config.yaml
arch: "nf_resnet"
model: "image classifier"
dataset: "stained colorectal tissue patches (NCT-CRC-HE-100K)"
train_examples: 90422
image_size: 24
crop_scale_min: 1
horizontal_flip: true
color_jitter: 0.2
targets: ["tissue"]
num_classes: 9
norm: "none_scaled_ws"
activation: "leaky_relu"
depths: [3, 4, 6, 3]
kernel_size: 3
stem: "deep"
avg_pool_shortcut: false
widths: [48, 96, 192, 384]
residual_scale: 0.2
label_smoothing: 0.1
loss: "cross_entropy"
init: "lecun_normal"
residual_init: "none"
optimizer: "muon"
muon_scale: "original"
lr: 0.012
momentum: 0.9
nesterov: true
orthogonalizer: "newton_schulz_5"
adamw_lr_other_params: 0.0028
ema_decay: 0.995
magnitude_pruning: 0.3
steps: 20900
batch_size: 128
epochs: 29.6
lr_schedule: "linear"
final_lr_fraction: 0
warmup_steps: 1040
weight_decay: 0.005
adamw_weight_decay_other_params: 0
Rows from block 13, named by matrix and row number. Rows with one number belong to one channel. Each number is 128 + 32 x the weight over its row's rms, rounded and kept within 0 to 255. All counts start at 0. Numbers have three digits each. After the name is the row's rms in percent of the matrix's.
# convs0: first 3x3 conv, stride 2 (model.blocks.13.convs.0.weight, 384x192x3x3, standardized in use), inputs 154-175, a 3x3 kernel for each
# convs1: second 3x3 conv (model.blocks.13.convs.1.weight, 384x384x3x3, standardized in use, transposed), outputs 161-183, a 3x3 kernel for each
convs0.31 101:134128138101154152128118088123132136128192154128076137128124116128176179158093128128112091131133154136101116155185128168133128128080187128084096141132146168128128104146130128094178139077114100121128128152158095169124157147209168147128108120057128185177096196155122128124128061153128128128144128186117128156140169142162128187139129120182111154127103128142108128116127147056178111166116128159198121128059004128204151110108103183128059128140135128137128122128161101111104096128128105133145100144128128198144128162128128128130128076128102093128128117091108097128128083158114128106135138086137128166
convs1.31 087:110177174128150019103097128059108128108095128064128094101128138092039128103128128163128128128176143157134128128092122091064153128128128128175138065128155128149157128118155128196128204133162128116119128101141128106090153097128128128128109095099128144107085128084100095120128176132128095064147157196162165128137128128095099145166146155136159099133156128131131128098123128128089137163111178125163128155127128097149069177177056128157141128128128088128114073126128119149156128128148091171185128090146106095147128128067144128128124128085128179133128128167164108112095135121136054096115074128178116148148128128128128128128125142
convs0.32 104:128109138161144159117166128128128129100192090107157131128128088128108116128100128109126138128135156128128128137152139128178111193128183158171097128132128097128120111128128146170138160128178093113128085106133044175100190105128123102148082127128131128128175128128130158082103136128128193142170136128128086128118101128170178132200144190128115128152154156137113069114183172128128128128128128161128116181148128114107144120128128094170128098160101088209090110187128173093130208141172128179205142128110128138128139119141049099166070128128132128012136142156164080151128175128128114117128118128123154128
convs1.32 106:122071142128110128146148103128095071144043093075056116128184150125128134104099109128128158132151188128101137138128128117141136128092129095143139060131088090157128128118128128128105073105093067128096148161128139135134128136156135129128108128128149154128135125128123125140134135092128088109152164150128108112128089089137069124128155128116125040123128114115113128097122115118115112163096128181128177156069128129031128128142145123084098143128094121064163122115128128127117176128090181181128128121098135128145098110043164128105118128065149128115128081128068097128128130128103128077136128117128128128128128164163100150128249217
convs0.33 066:107128110109170112128159128128128090191076089128081080128154063112128128142128184128127128128128143075130127128102124179216099104198144128128128128128156163128254127128128128193128128141104106128131188128060128157128169234128128128098073104095083128128128083135149222176128113128150128121102152083113141209128128146130140207104125128054179128153183165102128128154134128128161037089128059119128122128128193128128128104128092163104128190116128091128080128176128094150128158172128135128137160128128128128128151113128103125132090087128128034125170106128079112128128093072128072132128128126128194092
convs1.33 122:131170194133128255164202156149094078128128202203149156100145117067074070128135147115154146128105128131128095128138128128152108135131095124115099142162083123148137110128117128037160188108121089101124128070113128065136115173128128081128128157158114128128113102062128158144103192128132085108138126169153143128128128105083078167109128117107128145153163143102081130134111134158105114128110128196184171129152141128093170128110132128078175104126124128128185128162152128128077116128050117195128128139093107112206128144128128128154128128140161222116139091164092093162128151079127166112117167117159165146128078096102076128186128082
convs0.34 094:128103128128128136101159164126085144095084115184089128136111146138065113128103147128128114108126090118130106128128121128162128170157177079128128141168106128166170155128086174137151129169128114148128117158128150174128128128150190128198128060194148114058166147111148151176167090120119215096075109111128167145128128176128117104074152162128084128125089128128090128146159050128171116100075074197125128128186128109128141128128064144088128128128128128128143120226042165159120154128091101128087116128081063140101068128106147139200129128081128114025147128146137165153085135127160186128156140093163182088
convs1.34 080:179128153084128151140081128128151147104183123100144142128119128128128116128085102126108173177093119128128128092095116128201128112128118090103089128113161196128137128156128228156128106166107098215128128131237144196128110128128119112101155128128079128128075128128079128106128123128163159108128128128094156128128112083137135089092177091128175129118236160114128150124104155128130128103150128133026075130162128128139128170128137172110128174128128175128152099143198122115129090114128142181110149185128128128174128139132163096099128110132050104179110172105128142146128161104128128151182128128128139139128128082112151152128104136
convs0.35 156:109121149097092139106128116161143150128163077110091128128193179119135128127185128119105128140128129111134122128104128142095156162102094117088095093050118124128128128140139099148085101115095181128100151085067117177180140194128146128128157154175119107128164128165128092128148128135097109183164152154110105164126153152128128194175063046097119111080105154113153139192161126208205227150110096118107073106127142096152120107128128128132143090128119128195145153128148165157145064128164159128148154175128128141063158156169161157168046020128128168070187200144194159160150128061127116098116095089129113148
convs1.35 083:128178131202135192182128118141128085128103128040110128103128128108127093128128128136162128128128128105191139154127168128149122139147128089159081153181128148109102165159128128128209128128095118128097136198071128199105128128128128094079067071117138101128128128138099128124143190128128128128128183173128128132175109107118128122104107104113128164128087128128124128080145122128128128128139128128128149128128128106084170098069142159125193128129160125116139156110115128159090128054032193175128128120128103128179096157119128141104100107083066071128087047128085116152134091124128128080167255105077174182109084153182106128115128086
convs0.36 088:113128154126128128147107128160126128128128128167156036077128106101078183124180129128109110128128128105123078109159128111090128128128110083029150186181125113128113127156111143092211171128124057082120094128064206128086142101125107124128176128128139090144116144195140130143139133128065187128128146102116128123128151151155154169198128106134136083149193076128153094110185128114097130098111111086134161128178156085128128137128128156128084126145128128159149207242128128154134093109083128087128104128160091128123157086098128160179134193187138128141102122124128126128087136128128082079128061128145128084
convs1.36 086:128049122128128128128155131128126193128238158095198117113128135098176128128175081128130128210101128200128106178128183188128132128113128128100174206070128057128176136086158159141116142128120100128201128128128182128128127128137113128090128128144128113128105175128128128128129102072134146095178162128178128128142169128128217128128155062081128059124128100136128143128116095123092146128047128180145119128155187135128138128124128191060150128128180102133100128166121161128165128128105118149135128128079125179191128106088154155134132138128073172069096128128176177178136128181128119128128089128197171158099128141128128128104128115
convs0.37 134:118124100101128111128128123115091108169086108102128094167132121114169141137128128105128147116173118115113128107140128088163158128128104140178128092140146201186163144128123191170171106128088128202140150160102142089177126082086077113086086096080163174111216205132169155098137128128188128142120144128139128144136105145146170125138185097129255109128073000108096172155165146149121137159128129181121088144128143149128130128061134150103163128114151128137128105110125113126113128128095130128096128130127128140185088069110208096145139128168123075110128098124128156094128128092116128109128095190128143134
convs1.37 097:128115155148120128128128128122117128139128128146215128125128129125155128085128128143128179128128168140128195128164173221192128128110115154135095091094060128230237078128128082105088093107205122159165128127128128152118128155128154128128128131131128098192094128135143128128128159132186173166128128096168163148142128165145159161159109119128128129136128057135099142128144128147124124113139148131117103128094128115140120103135112128128128132147140098147069084128128085104085121104128128128128078122128169086187103125101091152100109128181128082128128141133059128128097138110092128128130128130128111128128150128093151165149061128
convs0.38 088:131106128085133128106095148159102128147214128176128128155110156076128128108128139149132155127113128146124080128165128113090168128048070139143143128128128096135100115128099145128153093127128128155239165133173128128128128198123110207122121146128128138159098120084128128114170128128101108095130128128104138162119136128140140197089128097126064136128184101108128128128128143093073128146123034128056128121138165128133102128128128128102128142123128105080100155216170161099074136078117128101128180117216166152233162128176128121058128000083104144033128157128128126212122128128129140089128128066136091152
convs1.38 101:128128083128107064128128128091128062062087079169091108128093101128085128108094117128118136156075087205106083096128128128128105128129129041128059195134092128106128109164128103128128128128128117130175117141185122084105128159128107099125098128191121128109111104128128100111128118097076200127078099107128128089095128099134087135131103155094128152128128156118113111139108128128128128120128128113089084128144222103063093088183113163100152128119096149090128145153128102054081112128121128198148142116128135188116128130101128068089098078140128082074098186168086128137142147079113128128136097083134139128105123144172182155127128159
convs0.39 055:150150128131128171128128128128058158128067105126189128101128117084128137128100081128091128136158153150128215128128172136125128128101128090137189128095128128128156104144143128087034082128128142147246128128128098112129105220092196144152184118103199128117149128128135072128147128139099178128103128128128128128109128128113070128152033186128128144122146128090128128126103109128128128058128094107161128103128054100128130133128128165190154157089102209193153189128128128129123128141128128102139128134090128166128128128128128128128109128211141135200087151095165146128128199091128195128163128128139145128
convs1.39 095:158217174151077136128168126099113084128079112128138078128128128140140101128078128085172123102139178128147128148151174128128153137165187105128067112127189158115128128128163160156122118159128128128128128086128125128135128132058046091104128064128123098125164128181159128128128201187115122072145062109168170113133127128177173125121089128128074128108105128149128114127160128128116128128128081145171163113096076128139169108128118140128135134128084128150128142128122138151118067096128083062104136128128128128128128139204168074103071077128142128197129128106128110128128128134128212148128128128128155086110128069128123111115057184
convs0.40 075:128128180108128121144160170095128067118128171074103087144154130114128124128173128112128103128115128128096128128108085128110089128128160084128103141226129115165127116116074113124150103113121128138073068110097136128128128119128188124122116128191128128128124088038121113198165078128128063128094102194124138115120153106134128128128128144128221242187105128116126128107183187103141186097144128202196128197207181116173067128151139128156134142128089159128139157110126128144128067088128128128128128095157136128158126158128057122096110100107092095045105078129097128067138061123132096112128094155128182108
convs1.40 100:161079137108128171128108151128140165134128117128144128121190116138128128160192150159066128091039086116059049107082097095098082128090081128083135122108128128161140199192110147107163171131128128118084106128128118090128123119140126128160122151176155143128128089074128111120125134136158121128112128128128083128100112086115112091121132092118107128128084089112120119098157143128131103154052128105053184128119110117126164134168144071126145118131111128128096149140126153187171128078147121147128128128128115161121101158152159175156128175217185185061147128132120065113128114141107097128111107128074128128128111140117122113105128128
convs0.41 085:128128132128144207128191147128125128148130090128110144128171128134172128173182155142142140140149128128180090128124140128128126138128125094144128156110108167207105128128130146103128123128128143090128158128095170160151160128153144128187128128181121108128128128128145128144128136157136168160132160174128101128128128122128139107144099128128049174063081128045073128157152135128112056133128139092084083128149159128114085128160138128160211128192191128050062128128128128117143079138128146128093117128128203101189120092139128153125098128114084128081073128176106153128128053148128128128133107127089097139
convs1.41 107:232208128128091043128006059182221137128223182107126187096118133128130122101128125094128178125141144134138128134141113148133114098133128128128135128081128156097147169131125158115191128128128148094128128128095130136133060094141128091128209197232197067053202148182067099128128163142128093145092154128066132128097096172149128152112177151114111156128107151158128139128148116128158137128128128165166128099118128108100128177175155114061082139097128095125128128121128128157148094156133128162137110099148128115104128128113128128161162128128111122128090128140106122118103104108128080109107128108033099069163128117104069150096128128
convs0.42 105:104128154128128136175159136123154159128151128171100128122140128128182128142173142128128128100128158128128104128085128103183125128128143128128075082136145152159117133170128158128082164187069128113149174151180110082089133141128088128128128163165114101103098086128141108148128184128134160128109097131092128168136119147110112141126128164128088160128172146128078149105098183128128128126128173118128158087171165174128173138099130134109168128123128105107078173176176128128128128128160163116127068060106098114128128128139110128071121111037161176128128128128128132175128145128128147089128128104159128128
convs1.42 101:094146135042042108175105161163128128145128048135092058103128118110131087128158161122080093093124180118191128138105128128175141131128156128201128106114255093089128128123141128086128123128128170091170186118173128077229157128093157128109128136178144114128150126100128157160128084105210170128128128124102132107128102115149150102128069052152072056153063162123128128145187111111126118166176128192152149128083117077088034122173128128174128112091124178113094162096128128162139086134128128080148128165113220128150128207184128184137175147059128128200128176139128074137102110120099132128143125128128201158107128128151148173128128128
convs0.43 067:130128239139162192146169163144128125063130120111084128128128137128191128097176128121107099128123128128128162108117128128143123113116097080128088128157128128145169176125165113128201114128128128154128128194097135128128128080128156118099128128108140128125128118128090169128135106124128128128128159128128204130113128189128117128133141128128128128128158190128107117055128128124114128105195179128233128128205164131090072155096140130078164124134149128091174159083075128128092093128145128120162145145176087155083128112075152140128087089093037136128128128116128103112189128128128106128128123128122091113
convs1.43 084:128155068128128128128190128128094128089172179108142128160173200128128129102110125128070148081124128128116080101075100128128113139128136128128114128079128133062020162228196140128128128189128168127049123128128108099121128168128135099128148073128148149128128081130140060109117128110128134108105129109082063137106128084092126075103129128078169132118119134128113112093131153128158128211131132134128106128079096063151110128101128146192118128164128128082096128123128109140181063074092094067073132128128104074097111128200128185128115118094128074128167128178155091139145080113154128107108067070090111138106105128107126156106137141
convs0.44 090:154128128143179249128203207130153147126124175098128131128110143096085175146128104107112128105131109124128128128101128146096128128086079148149173128121117128154083164095172168083154100177062099078131128128167128193156120128121128070128152102102146095145114105085128128146100128092146098122166128102108095128128128095156144233128075115123128128155163183128157117070173195128128101100128128110073087110043138135128135134128087128097084153156122128128157128139047128128165184128150168226178124168164170128128174214168128151128134128146128049155103145176135219116124083104128128151128128128128076128
convs1.44 100:163086094128134059195174134197204134255255220220128171128128105088128128084128084097140126128151069099128102117128099185128128105128128128128118228054089099098143164188076182213128131128128142197175128087097128128104138147128114065128128107137128147128110091090115085128129119095128119077130140128098128092119051119105073128131105124179157149139128070128160128159128138144147140143153210167152128128125128164075097183175128138032114138128128128123128167191156128084117128092105152089094128067119128111111145156176161160126136114122128100067090125128128168144128126136131128076128111132128136091128128085128175128138107128
convs0.45 099:128127154128128128168151128158140134092157128097172135219132150102128073139127128107128119128128111128128094128137128119113173142128128121221202128169148174128135088072126071142128128055128185128119091141203053086209117128086158097118090092128084128143128104159117127128104081126128120109128089128135128128158135156114118128152143080112087084105142178198128203111179128181138207128111191128112112131150070117108150118207128102141099208154108074128069119115191128170148120128128132136128190122154087180076128128078128110128103138105128166114128128180125155145106134128128128116104128125152167128
convs1.45 081:128193128036063052128128128128128066128168091128128140151133146163140174128128128092128062128170107145199103166128128122120128129148124128128117128255202122128100128180128128109099128159128128180128105184128091128051128186085128138129128128128098156128128162128116128128148128150128128175159089128128126128153102093100128128128121053128128156104079149115128128128128128128128144128141080190137128104159128128068178132156181115102143076128127128128162102128128121128108172124128100128086128128128195149128081083146085128091128172128128187214128086143128134128140095128159047128128128103128128129128128128195128148255187145
convs0.46 089:128128149103109099128087128159153127112158067160128086128136167106117109120128173128156158114128081077121118082202128105124128128130089040085109059106143077098133128128163194143128135128128141113221130128128149091128119164128129157142105139159110072139128128089069071128128128178140098105154102151128112140118152128128161128199169140205128209087128128128183150079128128083071152110176198076106139092092168115128128084083073128078112071151128128111121121128192107128160128106128074192069128128111105160196121128142101087085048128170144132128140128128159081128058051128128116128128124128142128128
convs1.46 116:092205137101075039077148170128128144147182128133128128116122090128081178099163099095128150093102096089159164123128138128128093136133128119119122191161083128102188128166103128186106128144069129050158164084128128158114122128162098068128128128173128144128128177088128082128130153128128123128133109128128148164128130140148083125128110127103128073150139168163109141135152149127105168139134119145051170128155148103054132116156097156128128112098128166122128102170123195134146111151166150180128117072128136136129208073134169136102200105071138128128137202157094113171128078140128079140157128128159175128094108046128127093128104101
convs0.47 051:084128101104128136135128101128064103106108128161128073108163128156140098201128119133093065128148146142107128093128102097128132128149217128165145099121128128143128128128208128094128099128128128114031095075128095148131128134128077109121091112085128128103112150128128128128104128147128141148128140128128128128128144128128144194151128117112150214128107255102128128147128170167152091151128131106128135128128165139128128153220109121128091128127153138228128098164128158136139154143172128120098128101128128195202128179079175152110090138164183128128085128165128128128126167128128165128128089176105102128
convs1.47 110:128121128128099128050046081128149128128123176128204176128141151119071169193096151103138159108128116152128197128076159128068087122109102148057163142128128027103126137128110172128118196211252128180128194220094183128122155134143128140128092127104128128127052115090128150128133147133128128158096125177150137128092128128128073117154128128128129128107183099110109116040125129106102125148116094158068075109121128112128210074073144100128096146128128110127128128110128160108159175128090128128128162141095107077128128157128128128128147058100128183176099101160128094133108173128142128092156128161128090128116169128096128161152136076
convs0.48 092:111131109143133149172128143184059116128171213113128153108180093154157137128128110128128105118100128128128093157175128101135128165100128128071091167096153182128078128128065152128138128183175132195160176141128085196208159141128068165128128086117128128219128128128128164204134136128128159123128128128096106100128156079155128140128224128096128104128077144108128184095200142074227119163072128128152110119108163128128150106155113145128157128132249094128169172068198157142128131113157128128128110119128102090157107128077128129125160128148120128128163072179117128097167060095168128128128114156128085128
convs1.48 092:128128092137109153060029042147132138127128128084172255094088092183081128139107128116165099096125040150176149102167119128187128109105128126086058253070079128067128086102127128096163128232128149133128128128047128128093128128128130111140128113068128095128128105157121127108105129128128162100099154128128094118107128145128153155130099128099128206128148239112128132099147168128123108159116089104128090128141128121131128128129128128068196147111168159128138118128140128159111070128128128197128128131103151095146128171155114128142093064070150224173128109153140073063128132128128161108128121126062084147128122167098141175128111162
convs0.49 122:128118138096126128159128128126128124128128151070100092128128159128128107115070086128154128128114160128127166128128128142128151149093168128128085113068128128115129128128170136135170085140246114078070099128100119128204126080145117111145070128128128126128155109057128122128110110153157125143162117128128128154128161128127094117181128132128187124193155144117128113130130137104176237128128131146162128121128169178173172131128096123156104134128050131120109128128145128164128108148052133095104146103084093152145150143128135128136078086180085077097125105128128173128128167111126139129128141128119157128
convs1.49 093:103152128126170184117141128139128155079069198128156096128167128141128128184141150157106097148086118114108175105128117123093143128129124128058128128128065089154061109108128163173206156128128166168128093216138128174103176128128128216128128128080128128128128128167127152163128128128128128113153130133156128149128128128128128150128172085128153128128169102128128101128194160104105121160134128101128107077176128195168172128116128108109128140128162181128165162127115121128158128183140101118186128099127115128143158194103128082088094241195128232255092109119128128128134128112143074146128118177126097128130099128122105090164108060
convs0.50 106:128128146128099099103115120128136128197074102128128197128128128155131128131163105128128100128128104128152128189128166128128181161108128184094128142162128129116008139128128128063088128231156128089171101112128093128177128128148174128128128128166152128170137105126133169128135096142159100128123115080107128128118107139100128128146160102064156117100113128086147142121094065168128068168081112128128128169163077160189128169128202184204219128201145128128129129128144128138128128084128128150128121100134157057128131086131126120105137128082141128087128090091097128128128120138120139120139137118139128130
convs1.50 110:128085160128124161146150167101128113136161166105128070095049103129130176128127189105146116108128143145128116110096104105132068128094131144090079145070123168128148115166084128126128128128175128127128128128135099119154128140106158130070128128093128096097128140128121123120105107126099128107109100128128126128145137128141128113148128150136035137128074128153128147128128113129152128147128128128128181153070128151158129113128091132130128128133145128128075096150155100128124147154178128128128149128149128156064109240177073156134168128191030253143095120128112174128128110145120128128163100134161145133128151128110103128115128128
convs0.51 073:148106107143094091108128132128131128161128128076128153128114128160128128127073087149128085128128134116143121146128176128171043128156174127128116117128128136128128190156136128064128071166165128131128128098128128128133128142195098128128128178157128152185131128128095185175118139128066076145096126112128128128159117128118128049112072128128255196128191138128128164105170191128081194152142128147145069146128035128128140172151114185128128131144128160084102100160152139155125070194128072130128128092131075128128048164130128111128201128204087128170128128128163176186198157136128128133128128128128098128
convs1.51 092:134164155178128091128128128116102128128128072128136104106099161128184143128131126128093128154105124128118092064083128095106128112055078183128133128094087150210155086134128128128128101089099152145128141170036128103089128119137172216128116115100112105150091166137141091144094143128112113128110138132122139156151128136128146111141131133128128152128128121098116128093191159163114128087128124145128172128131153115128123084163128124118150099128107128225128130128128178128128106128143128117123117145155155128163128128106155089128103157161180154203128076128096070128167157165156160128138136128164128128128081080172128116188090128
convs0.52 081:128128120112166173054128128132153140130211151118128128129131077168161195128153143142160128144127162128146128128139128128135128082128128103098103115052089128060096128156128105047145162128145128127128130128092128103115077061103148142128150161146128096138107146128178140150094128088076175167125157128085128150128116128128137128128169128128184075128112128162144128128167172051168154110141106142128167128176248122149123103158143135128121135156079128154136134158122128128128171133128072074140101120162128092140158128214137081132147103110179082128131088089128161128130128113114128128128165173128110128
convs1.52 100:230170128124159147208224104172144128128109097182128106128084115099151119149099121117128128128190128097128127156140128179128172139128090104128156086076121121036107128113137130151106103133128139108167220128217128138100128128102125124167128142128112126128119185218113128176128126140128136101138128105136151097103151177126128190148125101128154076128121067124098128138137116128128132128128128163149096136146105128118092119128202128022131128128069143180132122152119128159128087128078093128128133128143108143128162112086156052128091119093138210125139137089146120128149128084063128128080111128128128139128072117073128163128065116
convs0.53 060:128158215128183209088128200150087162128128126128089128128128204112114131124140161091136128126128131097198123130143128095170128128150128172128166080128128054149128140128097128199128099095128200180072162128105161185128128128103131159128128199125098116088082128137099118128088128081128128128053113135128145163128128112128128154119128083204128153075084149212126199155159133128128128099128117098128115128128128128128136128128128103164101128131178128195128176128128132149122128153167134136128128170170125205096080158160128067128165145128190126157128115103169128067128169090127128128128112134128128138
convs1.53 113:180128135079023153209139090185128128126075072079128128126128181128108102139102088150078149064128127081128110148129152128128197130140187175128063151128097118128122087094128077128192128197128137128150139160128126075149098144128101149152128128128108054162128089155101113102154109128128082133128128128126148150101104146128128138128149151116102200128128210130119114132124128102122156075134112129140128134129089128114128122176128128103112095138128107140143209107140173170136108148136173126151082115152128128124125128181128095126128128036175086078167151185071128180128128128128089114109147108117128128104128126128128090231132128
convs0.54 056:128142147128128092128128128166128176200128129195196128159128126146105093109128183128116128148128128128140128198088128151052152080080127128128128116128172128157128094128117131116160141169128128102186181143149125128128128153223162061122139114073149124128218209245134210146128128212126091092118135128128128125112128063128128128190127121161119102162115128135128177165128128082192107128219128139121192128029128130145128141128129128128128128125128161128077071104066171156128129128162106156128128157114128176128128128059113128144074065065128144090128174128128111125128128107128128168128073128156120118
convs1.54 098:128076090198128104128106078057084128128159090128128128128134134128128128128128128095128142167171126138128128145145077124128160117175170091072128070083128109173128107090128128237123187128152113141117147162103120138128134128079155066108106089128128112128084128158146128123129067128176172103081139128166128113187128097118128128166128102128111128128079198154128128156151135113163079172139128117128128122098128128137128087159091079175114169161128128132212140168112128084118164111154081128128128128126142128095179182128168128094128067037077147106101096128128124145161141122128128137128123167190146128156099128173081094128111165
convs0.55 106:128128134158099134154128151130128147110097128107114197161165128128117158147108180128115123141128152142128128111087128096127142124070167097110085079081077128105058156097128128128157117123062096133128128112095128085128128061128117128128113065128124128125128128144128128130116128068103128124128130186126133170103094135137158128128090099117153101082120132162176159137146083168130128128107083136151180137164023130082156137078188093175173128065128128128128119109159128128128128128165106118128168128139173085097128179148128128143128128055133095086128128128078132101128128127094082128083093109135128097
convs1.55 111:128149123169209173148189151157164128114185083110128064096128120119160147055125078146128169187128182128130181128128128140128046090084075128194193111128247160123165171128128128077103076083085128128128121168128128153128128160136165140128212128109128072128128128141128128162128116128121112108131130165128131100128128150157128109097186105128186074112112016151108141128131128115128141090132142128080124168072128128114128110133065097106074128094154149128130070177128128128128147128145128114126117097136125128128149150215116139128160122128125128092128140128131167102128146128057128078128128138154045128109128128125121105090128140
convs0.56 088:139111128128128130128135128132141163073170107128172138092176142102128145128108146139140128128128192128129153128146128128128128128101128128130148128122128152145089144155182128101101128117128109196128128087157085130202157172128128162105128158181105108148090137190128128170105101118137133128147128128118128128128128164147145128080091128147095124179090132128151129143172128116128128096142111128128102128226106128128164131118163181186158128128201132076048118128128128121119131170128101077124127128116074107131084135087156096109103051097172094081103098199103128128059162098128169128130115108128139076
convs1.56 097:184071162128067135128134160128035099151050128162128128142174128128121128128128178122128128151109165149133155145128142128160063128128112128128130212000128128128119138128123189201128171108092146130128121128205110128146098124128094092111128070128128128128128128130114080153144128128160180132128110174128160143206120112135146128125166084107128048128207067128133128128193111097128106077150128086068114128160102160107105162093109128076128158120105166131110150128149128172122108128168160247128110173134128077128128128167172200166128241147128196128155138125068119142128147133190093121164128128186190077128161145131183185128128128
convs0.57 107:166136128128104118128095084128128130128178128086078128128099128114173145128128098128128104152128128117128118128182081206128095128077079060076048128159170167130073154206128152139105128164095164111108163088045091128075151140096128128115098046099128093128148080128147114106145136128156126003128138128148116132148116128133128175091130142166060054078193128103152151136131040136104054128150099067196196156126128128128128128100214103128168133127128191128092128128183120112128113088077128144128133112128103087090128194097177128127139130172070050084128128128139128116128128176128139128128128128128128134
convs1.57 105:128122149128128174087062174100117143158188071083128092130157128166128128128128128148128081185102142141115161133138150129072117107119165061047091133128252071026157143140143113151211104137171102128126128128193118089128128119128128085071098113132153122167120128128128179168128107141120128107153159123138191174154133128149087128128143116147159099146154080152147128128138103128128128128091128199183140128128080108193095145063107190157128152093111086128082100134150156128115157128175098136085128172128128041091128172123056166213207128186089128237128156107128128104178222133141128128069128082128128204128128128128078079128061128
convs0.58 086:128095082095146066112054128140107124128072169132119122075128110128128108105137128121123099128128102138128085168128128122128154107144107157128112072128128128128113097143188138128128143155128115153143106184136152056115163143127156191124160128113171153128128165128166128096180118128097150169128168123118128160128153158079128145134124128175128140128128128111141163180197128190077163128128128145156128153128072128128149128128114142158181144128113154132107128128141128078132177128106154172107119128135128107118192142074097128124075128139042154152115106136088128100128085128128156128128125134132135107
convs1.58 090:168128084198128128128124080128067045128089170128032098128082095136107086128113128107128128128128048137132065128215150173198231143117157031099128013128047067144128128166190144178166170242095128119163128061111109083128128128188128147148172209255173194163128168166090098128128110122124153077161167119135155154119108153094174148120128143128098128128128143128128139128107135128128128125173126128128164133128088128128128128128156128107203128128138068177095103159173164140128106105085128186128128154152128128128162093138128176164128128128128128153128136139172126128136155091128182128082175096140154124128128131153164128128061154
convs0.59 120:158094065145059131137091128112159141128170127137148177113150128128117050128144098120104142155128138151128093128136097128109128160109128128090128127096130074090128119142152187182205166154125183114128070170084137217128102195128168128040157132108128183160128128163136128088130120104128128147184086128170128187128128116098128065130154103085050082071106128156192128078127168056140192124178128143111104169122139084137109128128128156100128099079152115094127153157128120032055085075115128128136128128112128127137128112167109115113094082153101127128161188128128128125097204184097119150128133128108143138
convs1.59 077:160090148167053128078057067128128128128128115110173076128128128080084102128151128128115128128151185200106172074128128128128128116128128162037110066118098130110128130097087128065069115128104142144128128128128128173144127128162107128098128128087113141100116162112128153125108128126140128118128152128078148154128151132130150128128100086144162128128128128133122189132178118128104128122142128088152066128128084128128039128164087128147128123128128143147128120148128118083141150123146131168255128117096060123128136118126098128128063143128227098199128084130103128103128128128128128105128128052128119137128173167165112174128152140
convs0.60 120:150115128128143128128133106136124128119128114144137170128117128100128120162128171098099128128128128097128128128129128138089090128128103103190093128089150125194063067112128110089142128055128154138156096160255118126091128143125138097128082104128162128128128144133161176146148162097092089128091091105107128125154158161100128128093128119128091253243072200088105128099128128152154155157188188113059109128145255146186192128128119128128242126092138140101111128144107132129163073128101128176152140096110153128128128045084100123124121128114074115098106128138114128089150145128128158144129128128128119128
convs1.60 093:128005149073032128128006166128095202153128161130152128117145150128077087128109146128128128153086143197148128101097128128137128128128098134096128070168121135128178065080159104148128171128128104208111128128124140128077150162128128188128153128128099128063106078196115163164121115104125111128128106162103156087128135125151174128144128169128128128140128128131133137101140087130098128165128128128097166112117120101046128016142128128053128128169128100168088081105104117128128128172096120105085138097128077111059128128065128076122161134204054160211128103133128195186103128128110111116053134093163185115113141126128089151128115142
convs0.61 111:141137128108110128128129128128138146128110123150223213113118128140128094181166183119109143128121128075128128153162192128128085192108216200128112167153128209148147092132065113117146128123128172095128157128154174106076143175128203128128128193128112128158130161142128172125170188206128161151175185221099146121138097128105150114128128128111128112194175128128128105148151158151163128128109167170135128171189194133150184117107128162160255167128128166142181166064051115128128083128149120127128202206173128184147139140128100115125155128091128125179128128128102152128150164128170128157112183108176160128
convs1.61 105:183185128128128128128052126128090128128082128105128128148171166128145128128128128082128135142128111114132128147144161169175128164136128107128206080126096056242241128150128143148128133192129090117108124100074152128157144160186090145183182209128128094128128149127163180156121128128139113128137146128204188128161158134128148107109128128083126255077100221128143139128103128128142139120174163128154131128086143144124109148173128099110085124123117159104095128129166151117097158136151128080128147128152128126060138128188128148080150128149196128128080090128128227169099128178128105141243143161128062128186128139160125143129134084
convs0.62 087:128128128128100081142052109135128140139120128128058100101128093128119128106097198117119128128128187106129197128146130109134120170128168120135171128175178128075232128121128166128171127128128149084081121128071128159162170128131128120059170128145128174128162128096128128121094128080102121128118128159128128128143135136127149128128090120198168085128128139098063083128118076095050053128122154128128179165164183113128137128177138128168128128103172134079145160109128118154128128124128128117146122115060130123078136128032128046060137136128178108111128068102098128067128151128122141128131128128128131103
convs1.62 101:184188128128185172128128054169161128171195088128117068128076128128158118154081128128156128101130128124128128145128091140210128100089104128100134123086152138135252084138150128152125098187128133161165174107128128128156128128128128194128133153221156231220128172156081128128101128128077128128128128095076122116081158138092071188128121145128098221128107100117130145128143128168128128128105128082117142112147085128138095128047133114091081151099088151065108128147119128089116128128125110167128092121124167128101113146147203142179147205128076036031128082098128178182153111128128209168134083096076128062128128128060115069099128106
convs0.63 070:128130128128186094138094128088128145130188128129107146150150159155236128128182215135115128143123128128128131128123130179128128147128121128175149153209104147169047105110090128128149128065179101114079111128073128125128128128128126128107128128091152112099163128128128128128128128084128069125128128089128094128111128128128128153128071128169112084219139128131144101147089128154128128205158082197128159128128187128105081149124160064095061101128160128156154135157128159089081140141128128156084128128143197161149128128128111106128128128182128128165098082128128106128095128128108133111128160128128128064
convs1.63 086:103128090128128128151098089128107166128164128137121064095097086109092128128065096121106128128128128128128143110110118140128119155109148144102128204128097127128128128128154098067128065150144104128137125150183165128128128128113128054093097061110154132158089102083079095128128115111167163128128128128113128122156151105128128119105128156128128105128113114128128157128208157108146149195084117128097128128187108117128072092148128079115128156150084099128137163100150128152163141098163165178097128128118135095192128077095174109068128090123128133000142188142084116128158190129112110138156074089097128128085128128128107123122171126